From a checkpoint of a small autoregressive pixel model.
Model: 7.39M parameters, 20-pixel images, arch transformer_decoder, width 256, layers 7, norm layernorm, activation swiglu.
Rows from block 2, named by matrix and row number. Rows with one number belong to one attention dimension. Each number is 128 + 24 x the weight over its row's rms, rounded and kept within 0 to 255. All counts start at 0. Numbers have three digits each. After the name is the row's rms in percent of the matrix's.
# v: attention query, key and value (stacked) (model.blocks.2.attn.qkv.weight, 768x256, the v third), inputs 0-127
# proj: attention output (model.blocks.2.attn.proj.weight, 256x256, transposed), outputs 0-127
v.179 082:134114112120138112093142140126142090104089147095135138125137113147135111155071118113105112099173142099141127121172174115093136127101132140107101145137100110112127150125144108151116149198123088113153115122165136134146138150191112112126126087169204107127136126140119124176120101141105080109164108148128135145108142127093107126100157114126132124131121150149111146128134136129115138116150
v.180 080:112119118163096132133086095118109112117155132173158119120126177075115126098162147175114128099085116163122120128092146123126131085119167123121150126103156121146091105131183118100122081136097156142133126155153126122076105142142131143135110130110114127137139142132127122164109120127102109087121149111086108135136143110132120132138119136100127144122142110174151150119179176149136142148075
v.181 113:123114123125131089136111096177105121197118137116132164156097137094132121130091123154173166137156137107108125120113148112127089144143147135145093158106090101122099139119107138131128153111110066119114126106085117146125133122156106102112147145129143141098174095114122149125122149118174124121143112136152098148108139106116139124088132098133098080097157129134115083140120160119135136086146
v.182 121:105108090144129147142148130126124085081144111140117110119117115135114115125081114130139123154137142166164139118105132161140136049145154111080154105110135142125138122144099061155118105121163140169137111123140121117145099118106133131106149100133090121174135081112145163190125096143109133125105168140117130148139137129155117151144176179127137127120086149117095148122142120152096194159091
v.183 078:128183146111197119149153168118148131121156093137142136124104144126143173157119109120131153124096126149162142141137117091093166079162122135107132118123093146121184163129111060149150106094101140101131172123126121103145121144093128100100083114121077161145113108150097093106129127161144137170086163112122144157133104144155127127139105126130110086135139149091117140130087109133141144117129
v.184 104:133149131083108134088159123127128143179134171122156135140086141155142116118156127149135118142155136132108098140123129107153128179119108110155138140131117102115106127136116172081136162104105128109124129167099106134120186106143130104141160153131132131105097179116126083057126154086150136116132125123148146130094153130113150081136099095107130157147141099144099128109132111097129125152132
v.185 082:164121144137133113137129136129119118102150137175129167125138095121117149105180124151166157115132143086165119148088134154122171078139078158156109135124180116174119101126121122086105108125113152134174121154137120152107124133136103132157098150163118157105164159118112149114147155138137136143095156133166137089092145156074149135177118127124119098111116174123131088161094105131106155113105
v.186 103:116117140144112122154102116130145110170150142145170112102154150086131132138182148119119163079110087166120143119095110148153142116138139117108151107123167091128122104123127123053103131148128158143137110121144107123083101121156148132147123143149135097149148151151076116152147123114124186140138121101128114126119142153126125114158107111122124172124177091127164127163116169127161089137124
v.187 088:143116130116142155091122100141141151145107137080125106122113091179145121140160144128061152128162117112123129129161090113118100170114113099115100147147136149092095129123143165145139129148106110151141104129144115131066119110134154114080137112127136103153123137130080132142161102156112089139103088130133133128131126144128091122071160106151165193172122125159129153150160153123142102141165
v.188 083:104145122125121149140129113131112149161160116139129129124096165089115126125180154145116128094091129166091134092098144163121141175156115121187096159108146090130137087139143136085126115117140121099163103155155119129066065136143106192163065104132145108101111147149156106129158140166074120071118142120111101142101156156139130140141104141120129114164108154142134145115112132106142119150162
v.189 126:146119147125143081179116132123097130112105127151122093146149156088103078138127158143129137139139093103125149140152121157090097153112131143121119131133135126156130131079136078139122104117109114148114136133146131106181126111137137100131093157138151138146161115119115166121084133111135139145142122079178153094119124102136126095116130153118125088088138128115142093139096135147138135133168
v.190 097:114133125152134123148148148142145140120138120104169107127111153132112109125084120132145068133141127153096123153178143162131091134127155106135152120129095116147123142140128097145134151110126136145108122094125163135202152140121173123149106141133197130167110105144158065090070138090118174127145129108140142104111094110101116139158113135132138136094161113106137117117122117114094129125130
v.191 106:130105122152108107129120125159148099130147141115168155117136137150184154123106115123183186131133112144145128123129128076169178029164108109089116104124121143108145130110104147116134123101131133132141106105118097138128176121145112112143161169132110150107114105131116078122163114099155125182096131151124167168108122158130118142128150102134099155142130117117127137164129089111148122115107
v.192 098:117091102121101151116138093128107108110106123118127141133112160101127120151107101112087133158179135114136126111146143147084079118129156170139148127125179072114154185165157137164189138145154076118137098128112109158109146125144147111114118125181116121114117144117171165116114131086099139122148126102112141128123145114125128167158104121156160134139127107129116114109142135087092159110119
v.193 110:136121111121137129126134071148086113136137081170135114125120099134174143102168150098084104119142150169090120136134130106084088154133148128135117120099102132112124160120074099152149108164077128113133141187126145150139156117096131077117145118109138173120132147119100105176130133157135099142134128119174166117091128111102123142164136125161093094134140083133121145151124155115146149106104
v.194 113:158132127114114172115069095141124131131113123134096151133149151142122137134149137113120113167128102133145117106161091133122085125145143095141096140113145141158157138090082069106164085171112114105134119080122145117187179132064105068120139132139183164111138138121142149141131139143147144118158103149148141080118111123148152117143097107124102174092138165139124118133120148148114162116146
v.195 109:144129122165127105128099151133160147074129150123089127096113142131116138116137144096125094160134135155122111123137142117118152131111184126154132151112162131137136146109116136126122120143113105120140140172113120143168171127136125105103131162120103132127119107115144157156121152090137170124179112091159110108142122141134132096173122104114094137098139133096130099117120171119094133161108
v.196 101:137140129106090147146109112116132107131102109153091091159142119167122142124156153131108083076112101131140133113088121116121156163092130104170088090072111175128113078116141132146102068171126114145108169120131121123126162096102145093114174137123112109092145135164130175156125139161170148138170118135126111166172102163116122173129137135168119076115122115145116135113189122171146129147113
v.197 098:125120151174116162124128126149135120105167141136084130089103121126149176083154155136131086123124102140089119089108139106149144145131189123131124084116135110119159091130111119083146107133094135178129116205135142149107123119133190131142129116125093130132088093120112171144161163095123132129136123145138128144120163150144142115132135105149176094145141118151120131080122148131129122147134
v.198 117:139102130158140098177082125162107104152131137069136119116159136122100131152146123120149121147113139117102101119138131129171104124140131163119161111179086144084105153141118156115124134111152134142126127137130097133109092164129106131094154161130126125119121085106134123107140140133114096149091171123137128134155109115118111088103180183143138141136131111155109106157109135119111076119104
v.199 115:152121139161135110118170159106160104095129156159096178136144125117145102132105080086168091124133142110125096131106156119152132140137133132104100149182159149134116132153109143132105137083142084105099130179112120133120124132160153122152156153160108109110125121155134129154121135077114133108150114070135170082166165122164146155114111085092077112121113119117126150121163136142127121178103
v.200 093:161095200109123107150127081148127134080120106179136147187110168096110118122128124101160125132150097115085144148112117128094120133129133171102116098139118110109101143138098137130148127142157175114124140178135145135134113129090120155113145115126137103113123113117168120150133135111141136090160148106146138129117136078162151178098175121138106140179132130127089154093141136137152141105070
v.201 105:134135141171142172119096195115118104097163117129122160114117140133116121102142104126185119179128148108124128108109138132159126106143177114126132171120133141146098096119164115121112168083119089151121100092080121133121168151166143130138130111101166103124107088126121126111131088109135132153132118124112109073120154126174120092155113110114130127107166156100178137131096092140128094174119
v.202 117:137109130133145115116131145120110120122156132135144079139126145128056133137146125162124148100151104145122142134139121151133083128134118126166121102101146137129165104092162115139119108123145179140156090056120122129126113111132096167112115089109135121187085114136091128146164116160156149150119116137122100123106133084181132102160132124124138164125150152098144118122107133165093124126122
v.203 126:141113147133149148137145156146151102137091079115093105131098100115164158140133124101126108140168144053114110117136092139158190117093140131082102134169087166115097162137113136126135104125129137162116111167117145135095098131174117148106114117140131125143153126137145153141117127125144092109133125165102092122154110120158128132059167151155138145182114127120088131145130158130138143117129
v.204 121:142110149104132116123153091137163170118168122172148143139118143127103120137095149107104111127098131134119135128135136103117107152171096120144140164122169085137113148117105148152135113147120103136132118142183106165137102117133133062137155072141085137069119129173173138151128110117166127123137122155132140114082148140115151122167127109165152134135149132152109136138126124131094144149096
v.205 126:120154108127140126100114115114101123135139137121161115103082100114127135091153142165155111139135140165127130137119160115109037181109116131146171145102116116157146125123159104136148171160120147101156121155147126175136173076122111132128122107116178119160126134108055098155143136114108121147112128118109083159125111106088121128139168131105150170140142168172172145144109131113121121130144
v.206 111:137134096112168143114112100134131108130154129113124151156120145128125178153088102142097119136141173088158113097151116118119086142117109102131114160122132130111092192138130115141135143124145079097139172135085167083163124183120140080122117126116145138116159119124126093123100111119121102102100136164121102114136086136124119109138134127151095173119146145114132143148118115147147117158170
v.207 129:135137102129143138117116108097117119138124142076145144131153135143122131141138113107133110167122152112146131138159133109103146168157152125091144164143106118112093144135111110131124149100147085080116135115090103169152138162106128053132152155150131168068153130150132142148103094132126146134121105149162128088082146183124104116151121115104074075117141128151141139150133136124145121133129
v.208 100:097120146138098105128116130106106071151135103134157153135176141108121150107169112132161176150123116118165176112131119124109165136157128151117120117154126129105137159146139132124118127125175166137087141154093138104102077096146154149143142127098140128138132164163091129091122100118134155154119175146133127130108111136158104161103131130110150063108144146096126142106128100133162103118127
v.209 090:125136161086133108131132118119139172129089147111115094127138145107150084098119165154143159099139096128120131138111131154111119141123147137135141138159109151141108107108118169113133089090140146103123147098145118135138163131147133148132124122171143149120143130137137157197092098132122112147172084076122121117083128136130132143140150101069109110079146131116161154128154103112166135135127
v.210 114:123123130120134114125145129153099138140109124159152114120061093117151107114164141136145135123184100114108155141149106135115144119138105144140140138134138110173141137116115156123139140114108130178137115073138085074102145095158149151155129115105207162145132120124134127156138062129121082145144137137164112119088105117092183129170107141212150108135153114059123150139119119107122124102144
v.211 116:140113118106156133125142119104141137092165112131126079117136087130088111142133098149102102145102148117163106125135104146095113120133070111169105113077117130121116134111155103147149077180123170168172158131121142108126105132074117146108117173133133156156124134114101156139094162165168106144138144156123141141117121155115097109144074108141146139077094109127185104129123128152119155117097
v.212 100:147108105143122150166091126127146123131136147102193141132158121182128142112119103069167123145122135079122126148163115156160134078110149148112127151124113094148114126159106168111098154070125149102119113112128143099152121120140141082118119128134139105095144107096164101085132080121170091116097135080128143110114166111105114095113132171134121129128129133113130169142127097172139083117122
v.213 117:157081157158122125171147102127119149109104147145133174160123148103100109156110108099188105126143133078113149144153143118123115114150142173108137151176122107117116133119112152128137151086158109078134133118117126138118146131099091128124091107149115106098138121095196132105129148096158133148137126100158136100150155100141178130114141147119125180147134107150149143104083165152100164104098
v.214 114:137150093135108154118134120110177152093140140125132136164124119162140148132088123067086081153106157131138093123108163105112154143090127106105159109107168093101087094142157120118123121126152093181117124149169152164133173153135140094090116132100071090134119085108160133141124154117138115075142081135098133164111143112116102143139124143149164191134113113123098132149154119157139122160126
v.215 091:146099128097118147166152093150108099098132136150145141156118104120139079140107091125146063088135129118118098110115169102096106133117112140141124122140134150118123142172099110150114092103124117122117128135151105135077136123090131093127162128110123133119149119118162136126147159146164101139150142136131150119168148097123160157125126120168120165137108095141091129139142170138106128091079
v.216 097:116141123105107162121110174172126098149157103148124136112133111133158098064134130109111122192109120146140125074129110125143145140160120089144115106139100123163100151144121108109093091091138133154092143133135153088109141155186144142123118074077147131135118103177157128172140127095128146114179140118105158124100089087124137131143132138150157136131139123123110141140166084146145134134132
v.217 124:125096148128084121120114129161137144126133102116092148138110154099119156125167146127101142131133108131130175119117130152123127109143129161160106089142128082109162148118159133103146136157186150161156137123134136110160133156105129160145107136144121111116115119133174157080141143092071169101123168120082143133158136134143137159108127128126163083146108100148119111097117086129141119093124
v.218 108:156100179135092135125113116141143129110115121123086184147142182135131133105108096098138100173132141095136163129148155144158096141127112166121133126173127120095100149113131161113112156107176109110113144150130136146159151150130116087124153145153116109088145105152166118053128147089094170093137158100124120107184114097161114164106148150138121126147121133173132125131136104121108122125123
v.219 110:105153108122146153113153121126125102131156140135159130139074122096124151181168112115157144132120150069115125145147111121063118152140159118168138147133117091137141182171197124134121177142140126092133157127095114151101129113145132135128147110128148141132105099156117097123068112103114137125119126099127114080135141147124091132168130100099124104106145128090165157086126132110131115120101
v.220 127:104138116126103121172121128095113114112130075167123113157084087138139115115137131106093128072130132160139096131103140088109160129113121150164154100118122112086112104151153126150137059168138114167115128116157097147077163122142122163119161096089077110127117125156156156143128130167135091124132133152136139158136163123105115164169109135172198096139123102121113144136161152130139110105091
v.221 103:115163141086170094115160158113090100144154165139121090095083074120108117173119104178124188105124117090130148122110124119101135132142140135165143101163114109139106141166160113147114142129122112138140141112122097134093103115134143159184133119134159149163124142132125165126080118104105090174090162156124117104141140147103113179121103108114135103104127127103168121147109116107153124132102
v.222 110:122160099117135120105155105111147159130137150117098108098144136089077181166125125173121161127113113113178145074168115150145124103160129145179141109094147140119145141137144126106147088155126148139152162111121150133140087157113120126168093085136136113108142127159124148102098140118133138121077131174115068142146144168126131121133112098098165185070153150117169094135093092180138131130142
v.223 095:110166157116119179084129153126164138128120128112117109115134115160155127123151135120090165161092135124145124139152110110155211149121130090115116082148140127169126116123135097131104092143149132122112122127168173158113141145184140132114113116108100139116155131167141153133115147121104143105161080162128129146110087170143088124087133156105139120143122141133109103117134134108132165150125
v.224 105:088153142135159128133100157117162125068160095110186169102121144118136102085108127115134143149082172146152096119120137112137147126132112131127142125153118119147117136186139121135115165107180145114118128168144143124108133150194155147128131147101128097107163134133144084125120104117097134079127150152108101108149103107126090139109112132085111142130141146102140140162138096110158122157142
v.225 111:114144116135115113137093129081130077103149121179095122183131118117100153155138093132161152144100147102152092108112120121125125109106157135166132094114123152099107133178157097145133134147111144107107190162111171147085082141129125125114123088110114091150096146149134167143140159132119124126114167134110114155170119144153113135111142137122165105142096148140140126095146157132124093178114
v.226 095:141162111148121111120128133081136134103142178179114160143113107171129130156129132114157139071109088181100120143103141098104136152125162101098146131117135124136152047122143095105120160134097135106146126130118118132132148127107169144158136134135084133157094126141080119127141164156095154096114096130143145146115160160148120161143134102064118095121098139138171156095151169119136112163142
v.227 116:142121077150117087133132139101130102109114122158080101129111096133126125179131127102073114102150117158155117106120086151105140123124115133129104127134105146114099128123124101123148089136153112146167156110100124084082118165126142185124112171156116124150103148156111180161145157169118119107112153114103156138138136130143147126136119131173125072137110071124168153101180150117116136143152
v.228 105:112115132169119129124111076101128148107109127133128154113114155143103145139120125127161151118094145100139137134164144151163068107149157186125147124123145113123159116184131170149163129109130121117126116131174126184104117111147139047159120101146103122078124122115142141090142112128104111139104141119139131133129128149132134131111112141128170109131141109159148128134115112132124112153133
v.229 101:150131117101166167097169114129167138083126137166108116140098118124151163147122142106080074108106131122145097106142119117146183133109125119186089092076156133126105117102113131142136112178079122173119155158133156091146125141098149094152109137150156128127124123173147124160117138119141135106133091161142121140148126155134135125121103103195114139120113118116088108120158136159135136169132
v.230 136:163125084146108108115156185131136140134131133099077113137113114155140137094111144109079101111173145142140155130106133151109154123107172114142124118150142125132093143116119114091118114121199124099151130130127119137127139144154124181107111132116070089118112103136164157121117170138126183102123102139103109134166147099121129148155106114123100150129134099116121150145134135144152128129157
proj.179 092:104125130148077137161101095075120101139155149139148158113128131093135166144161131113108122130111132146152123140146134172141110092120132093088163132142153112125093109157115107105099129134135149166130133135158139117132133122089119160136109145096101141096139175110168123067169149117117121109130141149062146116113106138153152119105106163080132102156158160137143133118175067138161119164106
proj.180 083:136127106087135137101118170158140094144173129140107147095155127174081126120090124124116123112140130077147119144144101114100069158146101119153117132138125150099142137146108119089139121125134087085139145095097121150123109162102116142109136106151136135140119068131154154151096151097153122162158140160183142124134156136092142113160159170164102126123114153091151126163098096114133135121140
proj.181 101:133153133102163113119135150104115124059133118083102149147084132164099106133132118118122107121154148127147149149159111183147125110090113145120160109159144181138139156136096088130161149124128198152142122111156087158107135129165141108128150170148117085146130103144102137079176134174103144117136152119092149133125109107137104123151110114124170134148136114133083121125142110142092118132133
proj.182 110:121119137165119118143121115136118119106135150093150124111154096105155140137108110138111137140107108066143118119134151127117101120139131124147116163130137143109152095111125148148121127099146121096145150109104143086136120164126138137140140122134134136153110071112110130184051072114157140143146133119182153123113152122120155122124165115114096113132125126125166133103113139106113181157130
proj.183 077:124141134199104117094088138169181132097095139131159091120108138172154068095124128139109149162134107128130165105105124099128149138132133111207099132133102116124158143102168134170127118115144127129142108130107142142140153083133146118126133108109122132167111090138133094145119088153160143068141117131172130107168125127127112150143119117141128132158084135125128102155123163139134125134129
proj.184 094:143183107091128122149130119144077147141120109117103139114115154094112135096170145152160105121110154138120127127140123109120117173127136150133110109118165146139100126119130171099144145168150128123130126142165119169070123118148124140078103152128118111120168157152102141132146146121107151126112108143102094153139104151147108174100132121154169159118121145083140130129125146150128111073148
proj.185 084:118110138157114149111096148140121161128147142087117111131108134150115160135150126136104131111115114144157144127143097118126101158150123124107129126083095123078160141162133112183166145175086071113077127104128102164099103156119122145100123107137102109103083120152164139163133151133175080113184127083105158156117096129156126113129137128113162127120117124174128139158181116154126137154158
proj.186 098:145127123089161161131142153157131129125124113152086169108145114187086126091120133130145114132158125129101129144105127115113118151124124128158145100113129118130131142156154126130119105124087095115111143128132143153143138164119126121082145128108164122143143055128114135156099175110101098117151160174142125116131144132129140152137146162150136125111155152089078124151118145110123141087119
proj.187 090:144131118119095105137136124100107115148118151126143163112132135111125124144123149135160076114118137125108096126126156111145154103120116130118147105144107110184043141119150150084117158116128163135143127165105157152149119148116121176121112134121145132105148199103170113089159117116082151124110091156119114120105118127105141132142117118142064102102139150095127126108116114102161097070130
proj.188 086:129121116128123130117113137140146125144140151142075134123121161163107165134136115124108157114153115123156116156184143112130092150120084146158119126101144126074143127135140147169101145143060081112123110088123132178130132124089136098110143118106128122133092105139136105085153185148170083161181119124157129127155149118128111097106129166127160137115148106139105096142126114148123115140114
proj.189 117:110147126117128147124132113119174099109148101122150116120116111111079116141086139096108116111105139139107127149093126094130129156125133114096129145124124141141138135121103100123148115162113142118129161123136133118116109129120100148175163107130118118105126112107139118116162148124128105087123182126083105114155128142153131122142093099110118122145148105161090153111160133079103140217109
proj.190 094:114160142122137137157146120089123134145124114158135127149146094072139156105092139105127162148145131141134124126101132086113122130131144143125121123145145118126137089065118176116152108150139163123159170136181171097101129098141113133156140142099102125139143135124077131140137109106119107141088138130053125140152131138162150120087111121105112151131126110136104119082138131112093144189087
proj.191 104:118117131132156138119111115123101145148143106105124141116144109141102132127132087156115104145113153140109137112120139152112129115183166135150152106121138095126125153120160152121174137162147111105109126139136129116100093141152119149106114128152139111133162082144120180209050130117113135116119095158101143153107110113116172147105158133149130080116087148120127112127120139167106149079139
proj.192 093:104175133129103146109095113115146103121150116111114094137134150119087150124160087129153115092093142122118139145108121129169124158123126155105137084113180142134131075100125091148118108142111174133131142151114113112140091066120105158155120123142131111152133121104104133154133129143146149118115096177167119154130142120142100087098144099118141152133128172098167111156133097128125128126093
proj.193 111:131117133134107146115163177145122102093122137073109113094135146152107070134105163140220132112100114139125103085105117185127114134100136127094113161131091132123150115177154132101155178116183102149123123091110125089111126140175124137137119116162156102140122197154113139142123137122165163112103087104115092140149143135144123147082114153116100117111105157145156108124137114137070126160137
proj.194 115:141117092122068141134137148107116114121168186157149098120115127114129124154094154137162131084151131115103136113120161152129185142119119129118157096109103121091101141186190138163118097145178134157114117133123130100112088154142105162122088100149107112166104145125081111135117145131153108118129118095170139187121171138117081142103151141140149177140084136146149125108127123089129100118093
proj.195 117:142157135083118152164109119151110090134107148135158136099104160128159158141138133160202169102129129147109125125131118142142114132102080140095163145123110114119138149133112124104117155135159107152103111105113138080128102105126073112158090119145152125150155130141129109111122059138135119124143117150139150151156154127143105163097134135146144108098135128154141150169164124104169101129138
proj.196 094:118065118105100129139172158142128144122168106177121126123139099087129108151085160146159159150166159088146132083140135164150143088155150113120142139166126121142116151193112126140157111108110146187130096096109105148151108151137134090094118146131127133130120122111110120131151171120154121154114122139138122123124108138134107115152134147101092133085135160138118123080103141105122140139136
proj.197 102:090141142110103097152151118148103079101117079148203105154129148146152128181095106117157148122116132132128131150126099121153112126121100148132137146161148124154146129124116122069122156131160132081089124122107129102138097139119080125131141187144122157139143157102151095169130121126147150136110134142096114130154124135128099204100174149095098117156163163122151135144122136109127103121159
proj.198 109:151167134138151108097119175098119167138090145113137151126110135162149168106148110151117116097124151154128153163094114110105108125141104109115108120133137116169163127115102136083111135099124131078148159147116148123093186101103158112141138097130102138111153158144126145109131119118093110110134160159122118151146104146135156150141102126110172107134152129109132160115155146120148139161122
proj.199 107:092121106127150182159091090137137163135116104134121117160093147122087153116150148129101159129140151117177172138139135112121068086138121149089118146100104165164131133113148097101148148152118148147145139126124146095133112095139107089142117107129134144137153095111145144120126076168159162131115101151137128150115119132150101074175068130138089105135124127127144144133137121149142150146147
proj.200 098:105136078158175147116086143073132124089118135111084118173150140136107120127110096091117178110129170153129152139134160135139137110140131128160151108085140107123120113139159114132120114205141106135129127115100141101118107104143121071152158137162112138120129149183106156149111127130131136116084108137088140096132137145085120092135135090114137130158127149141168123119119118134066127145190
proj.201 100:124130092130134123167120074139157124161102159163165120133126137123161150135130119145096139097158108123098109156157135093142116158128145123114146139102101111143148177110095147101122108153078160131089130205150123141134101116111101101116094124097104189148146089081163096092132108110129131098146124125155172127099105125123099155147134135144121103150098115150089152163119115164127166109094
proj.202 107:086193116137155126144132137122136124135103116133138127109174082131131143158124148124096131159130143149102105155152156128135186127152121100149152126124131110104107119145119136133095116134089121113088084163126127139164125127102161138160135134095107129123137106166187149095104156074091073125131179148051142092116140150068144141114167135143168128140120093132116120104138150076137124112127
proj.203 134:098125136142130156108116134085109108170159127096179156094144167114114095077103118113094135143085132137117115125134141139104116142138158131147166123124139167131129129140117141085132173117132141106126164153143130098111165108108157124151109134130137150092126093116109111136147104136106119106085107122134089124150081122139092131171125076073183126133143100132133160142126133125141168107179
proj.204 114:111151101172121136123097108126069136083106119134049090151147156156123150147133134095186156121125126137142145160121136144124127135161091159114134108136138080111127111157133135142095101151158112119139134123106141131133089139148110159139181145128116106122132154134094126186126126125105164145104114103094125167142154145093123134109149139102097143140121116133162136138095124137126094147123
proj.205 114:131100159112134090151183163181145129097143131143151144136169081144157119193131144110125113121115134108089134127115138133133184126107121123135103082155130129122114123118132124108129134100117130112082157137105133121162103118107132139121138140138115157142110114126185134129190153126150136076142123142082144098134133143136142150082134157143118114126137107064131156129113119133089130106126
proj.206 108:148108150138115139107158171150146125157130182113150141071154138146103126083148145123177113135141110123117087098103139131149190167117149144079136135077058131119118127141138114124147096067132105142136156136133107134090160117127116136125091081129161134161092105119113125143194128140098167141138118116197139132116122151150107105141125135114166119111106107092135121124141131118149173150097
proj.207 119:172103123149119137141143138142164158097077169131073123166089141124144149079121172137182141098131095139147123102098114167104084114117123132079125143103088112124121114135103160136167119134125139143174158132154122119078169138155144114113132096125160113142136108121100123123137104144109128115115131101161111124128120121141133139145103144133096112104103122151113152120145104173105152181091
proj.208 101:101113108150143169109104151158181131090151126152125148142113119149147139152117063127109104082152124151129072110115114121186127142095170096144120166109149093134110113113144122186135112125108115149129128120140103150121132115129103080090113118166101155127134139108141165117173157149147113100103114132149144139108102136126131108159145147154133117180118144132165089078112094165107159166133
proj.209 088:127124124120147118161089108120115147135155148153131157163138092124138177129114144125085172133146170126160156148146171120122115098139119153147106124102156111149120130103138114122127181138121150104105107118151138159145084140142125119152132164129108113103126081146160094104109100122119109094136145144124137116151130113105163085132105110144119145154136100184093122143088160116086127107113
proj.210 121:099159119147096154107123068102122103124132124077079125101168126109128084127111122126112142162071120180095123154101140094133136153086136109138129135138166112144138122141097105114118134167160135132139110166161123172145076144122099130131108130162132119139120134122122113131088122090126150098134124109133119123158165122127118134088182126092157131137112140171119108142073108150109119120119
proj.211 111:132136170100115161100153150146110141127102150117122131056150123124174144111122166139175123111173164163118085129138147130147171157137160133120163154116072136115148145158118128127127142102136111099099086125115087149109141107071168141144099089109135067131126135137158140136136140116100120127146126150144103122154115126113120125132155191151144107155121106122134129114150151087098155145133
proj.212 094:145132117117146115113155097111137108113127165107076118154098135110124112090136162142070096116114106130132126142105096124140126133142133095133124142112139136135129151079104127149164147180100092166201128166166142167087129169133127116135160140162130128166151129131102115107135189145105144128142108150150116083118138126119138150192152099119134123166091122127136100167159139136115118159146
proj.213 111:140126095152149150111063117081118149140127146130091110129142173122104112126131136103124141118137145113126182148123119120104134125148103122114150097076151143098132163123143097159105099214095139118147139131156139105098126120104137125167144112133073140147127142137085113165079132141137156125132135108116141147112156088120106096130139088133116143162097149107121113156148125105165079121128
proj.214 110:121122169144094101132145123151133108134138129112131109089115147102121157128137143155127132135087153093158089172144050155151149127181129140138083123178087167127124112117111130113144159103136105118136133126137107127097085088113128147125142145137180116150159122144075155148163152132109160168143128150130122131167140146162139110160107130105132134095138120087144126124155168116138137133177
proj.215 089:129125109160102158092117104100117158135121138090091092110133152127079098119143180111131143167108149126151186143090103128102117115161131126109083124133129167141146109169148085116156152158142136127165133111133098100130142138126155121132118084123107108153134151134104159157099125122140149136115117128122079175143150129159090091133126138102105127158144136100176092118128130131137108164155
proj.216 097:128091103165124119143151100114107137153166128129150164064112123143111154181116113124080120073136092104142105170153114135137125152111148132146049175150139140165119129118154122142140147110126112105107116107150095148145095148150111130097129144135124146141145171083125162084142139157120103125121096131159112176120125168144130140146146157120127189149135117125166089123072154095109125134135
proj.217 128:124151131143185099092133141093133127111127093125116142133157138164099151156114023126102133104136133137124120131127169142166134157107117127118142133108157076145122111134110114142108038138121133103132103123086092145146079120125107101107171122124125138128122151129130134114118130122136098145121120129108169110086119146080156111117167125121115158108134201106135150137124117125114145126139
proj.218 104:136104111141181114127086152080133134132127128161134124148124149130083165120131084185102175102148156136127156151132102143128129139130134130099143096093104135161099137136119130163112091174105116126176117118087148104115111097140133104102153076111099154143147138131090138124158120145157129146112111118153196152066117139093123069158090112099131154114102153095120147142183137125153140146149
proj.219 104:153130096132123138131108157154141153131108163135105120132127131137163115109124123121158122135157141125081076122126119104177114163086120136104142156111120114122144127080086134082136097121121122156135157187114123127158132090101114117143091120102152143159137101105173134136096117114095170085129121137172159099146110135144138159081160128166134083159137112111136128156109100176113180167118
proj.220 122:135138137164092142117144129151154160136153121130116121104146133103133135143121114097136124166099131092159122115149101124148104120188125125145073143173149110147154102155091141102112147094087156139138120153125092161154100108095161114108117183131122134127144139105103159137082176100085134142124125137069092130167106139154130111119155114101126136134142129106139081103092118130144128121141
proj.221 101:150103149165133168134143097158108168134118099113118134121184127150165125116135136116132095164161137160128102123141186089144088154113123107101100175113131096137164127115126136113168107077154163123135142123143095155153119107080132120116089125148116103098110096094191125125097125110121123077145156096152146158149091131136134104097147182127129077169138103121092137111089114188113152138135
proj.222 111:147139129141103130140127165149081138174148151155140092125130117153163159131126158115154079155179150124100096127120147132116183190156085109101159155126097081084141146151126128152089075097163109113140143108159119126136139131079150170141122124079093132144098101120127124151134149129091131143142146104156173150098089144087143146108191151156118138175126084102097135106135134071161098130112
proj.223 086:131084138129082107155115112134083110158175102156149143098100135096157154138101093138115125135148106102135097158177102143139094157125101129184105143163129130096116143111138170138132166128160148094119133100152123118164104127141145145127130192148136135083158117081111155138123096144108111130140147095132096170132098115167132156134138136122160168094150097146110118099088140134135118074157
proj.224 091:166095103143144137154136087161130129116110157123094133144103127157148165135149112106106122132144103112143127135102095106142113151109137144154089168118126114120123144080152131136156140145101106126136161106139116143130098083160113073119122134155142158105139100121118157114188114146115155123127085153096116133106101153171152117170120133159125125140146114121118117132110120160117128107157
proj.225 105:153098126134125172128151194192122147153137156156147114130126109138167150139141147084145084126155146099138115084142138124127167106151137104100095143138105114129149136124131156101150103094134118162120124095128103127137170087105149108136095173136107174121129128106121156138134194154103130117105145139125118152149071153132086126105147146152157112158166109085139112078142128114161107128136
proj.226 098:125122155094120116155172122177179124103086105177143110178121108118153120162122130144159136165131142115177135112156115116137136078138101147122110129138124141123103134112124132083144116125145124153111115123108134138129109123124096099100129174128152147136131108121139122133102129105153140153131166129085154088138148107142120130102096135172094102131140153127113139097145135168122138114143
proj.227 110:109157176105138186113173150132163138149100083100130152079157107111094132105136128144169138136104153137169108089139147125114135090110130137076147157118128143157157118163100119099134103106096153123111086147119101153130159081106142098142102114111151149127116114140125148106101125112127122185097124151100106101142108124145116083144107129120153135126123170112095107106125134100138169129110
proj.228 097:146152103143129151131105117147086094110125123137073048198141137139118120143123162132127102165121140126117144136063100121136145140146099094104158125109163098118152160116087102130124108170123127131194160125130166136142085115138135159142161151144122137131137126110106103172123158130151174117117130120081116157105096139121118139110176144124088129159115143090122119131145118143146094113111
proj.229 101:107117149128073144145173140133060122152105114115103107097150131113119106084094166115182173173135164127125128124104130156126153132115127129105185166152064123117141147194123113102114118130198112139126119105118106136133110130133137147131112128096154105133119135105089118196144118127123167164155133121144130112148133130122104158120149154073146125093122133161121140131121147096138112126138
proj.230 124:143163140127152123166151119099149123164109089111194132079136135105085144146155124184160150155103115124133118126206093147128097125140090125095111169168121175150094132144108147145151127091081116115141098098132117085137165146126122085136109126106136152141144117170115126072118089119111091171123130123138157122119115122137161087145123105115130177096137150091093094150167147099167133129153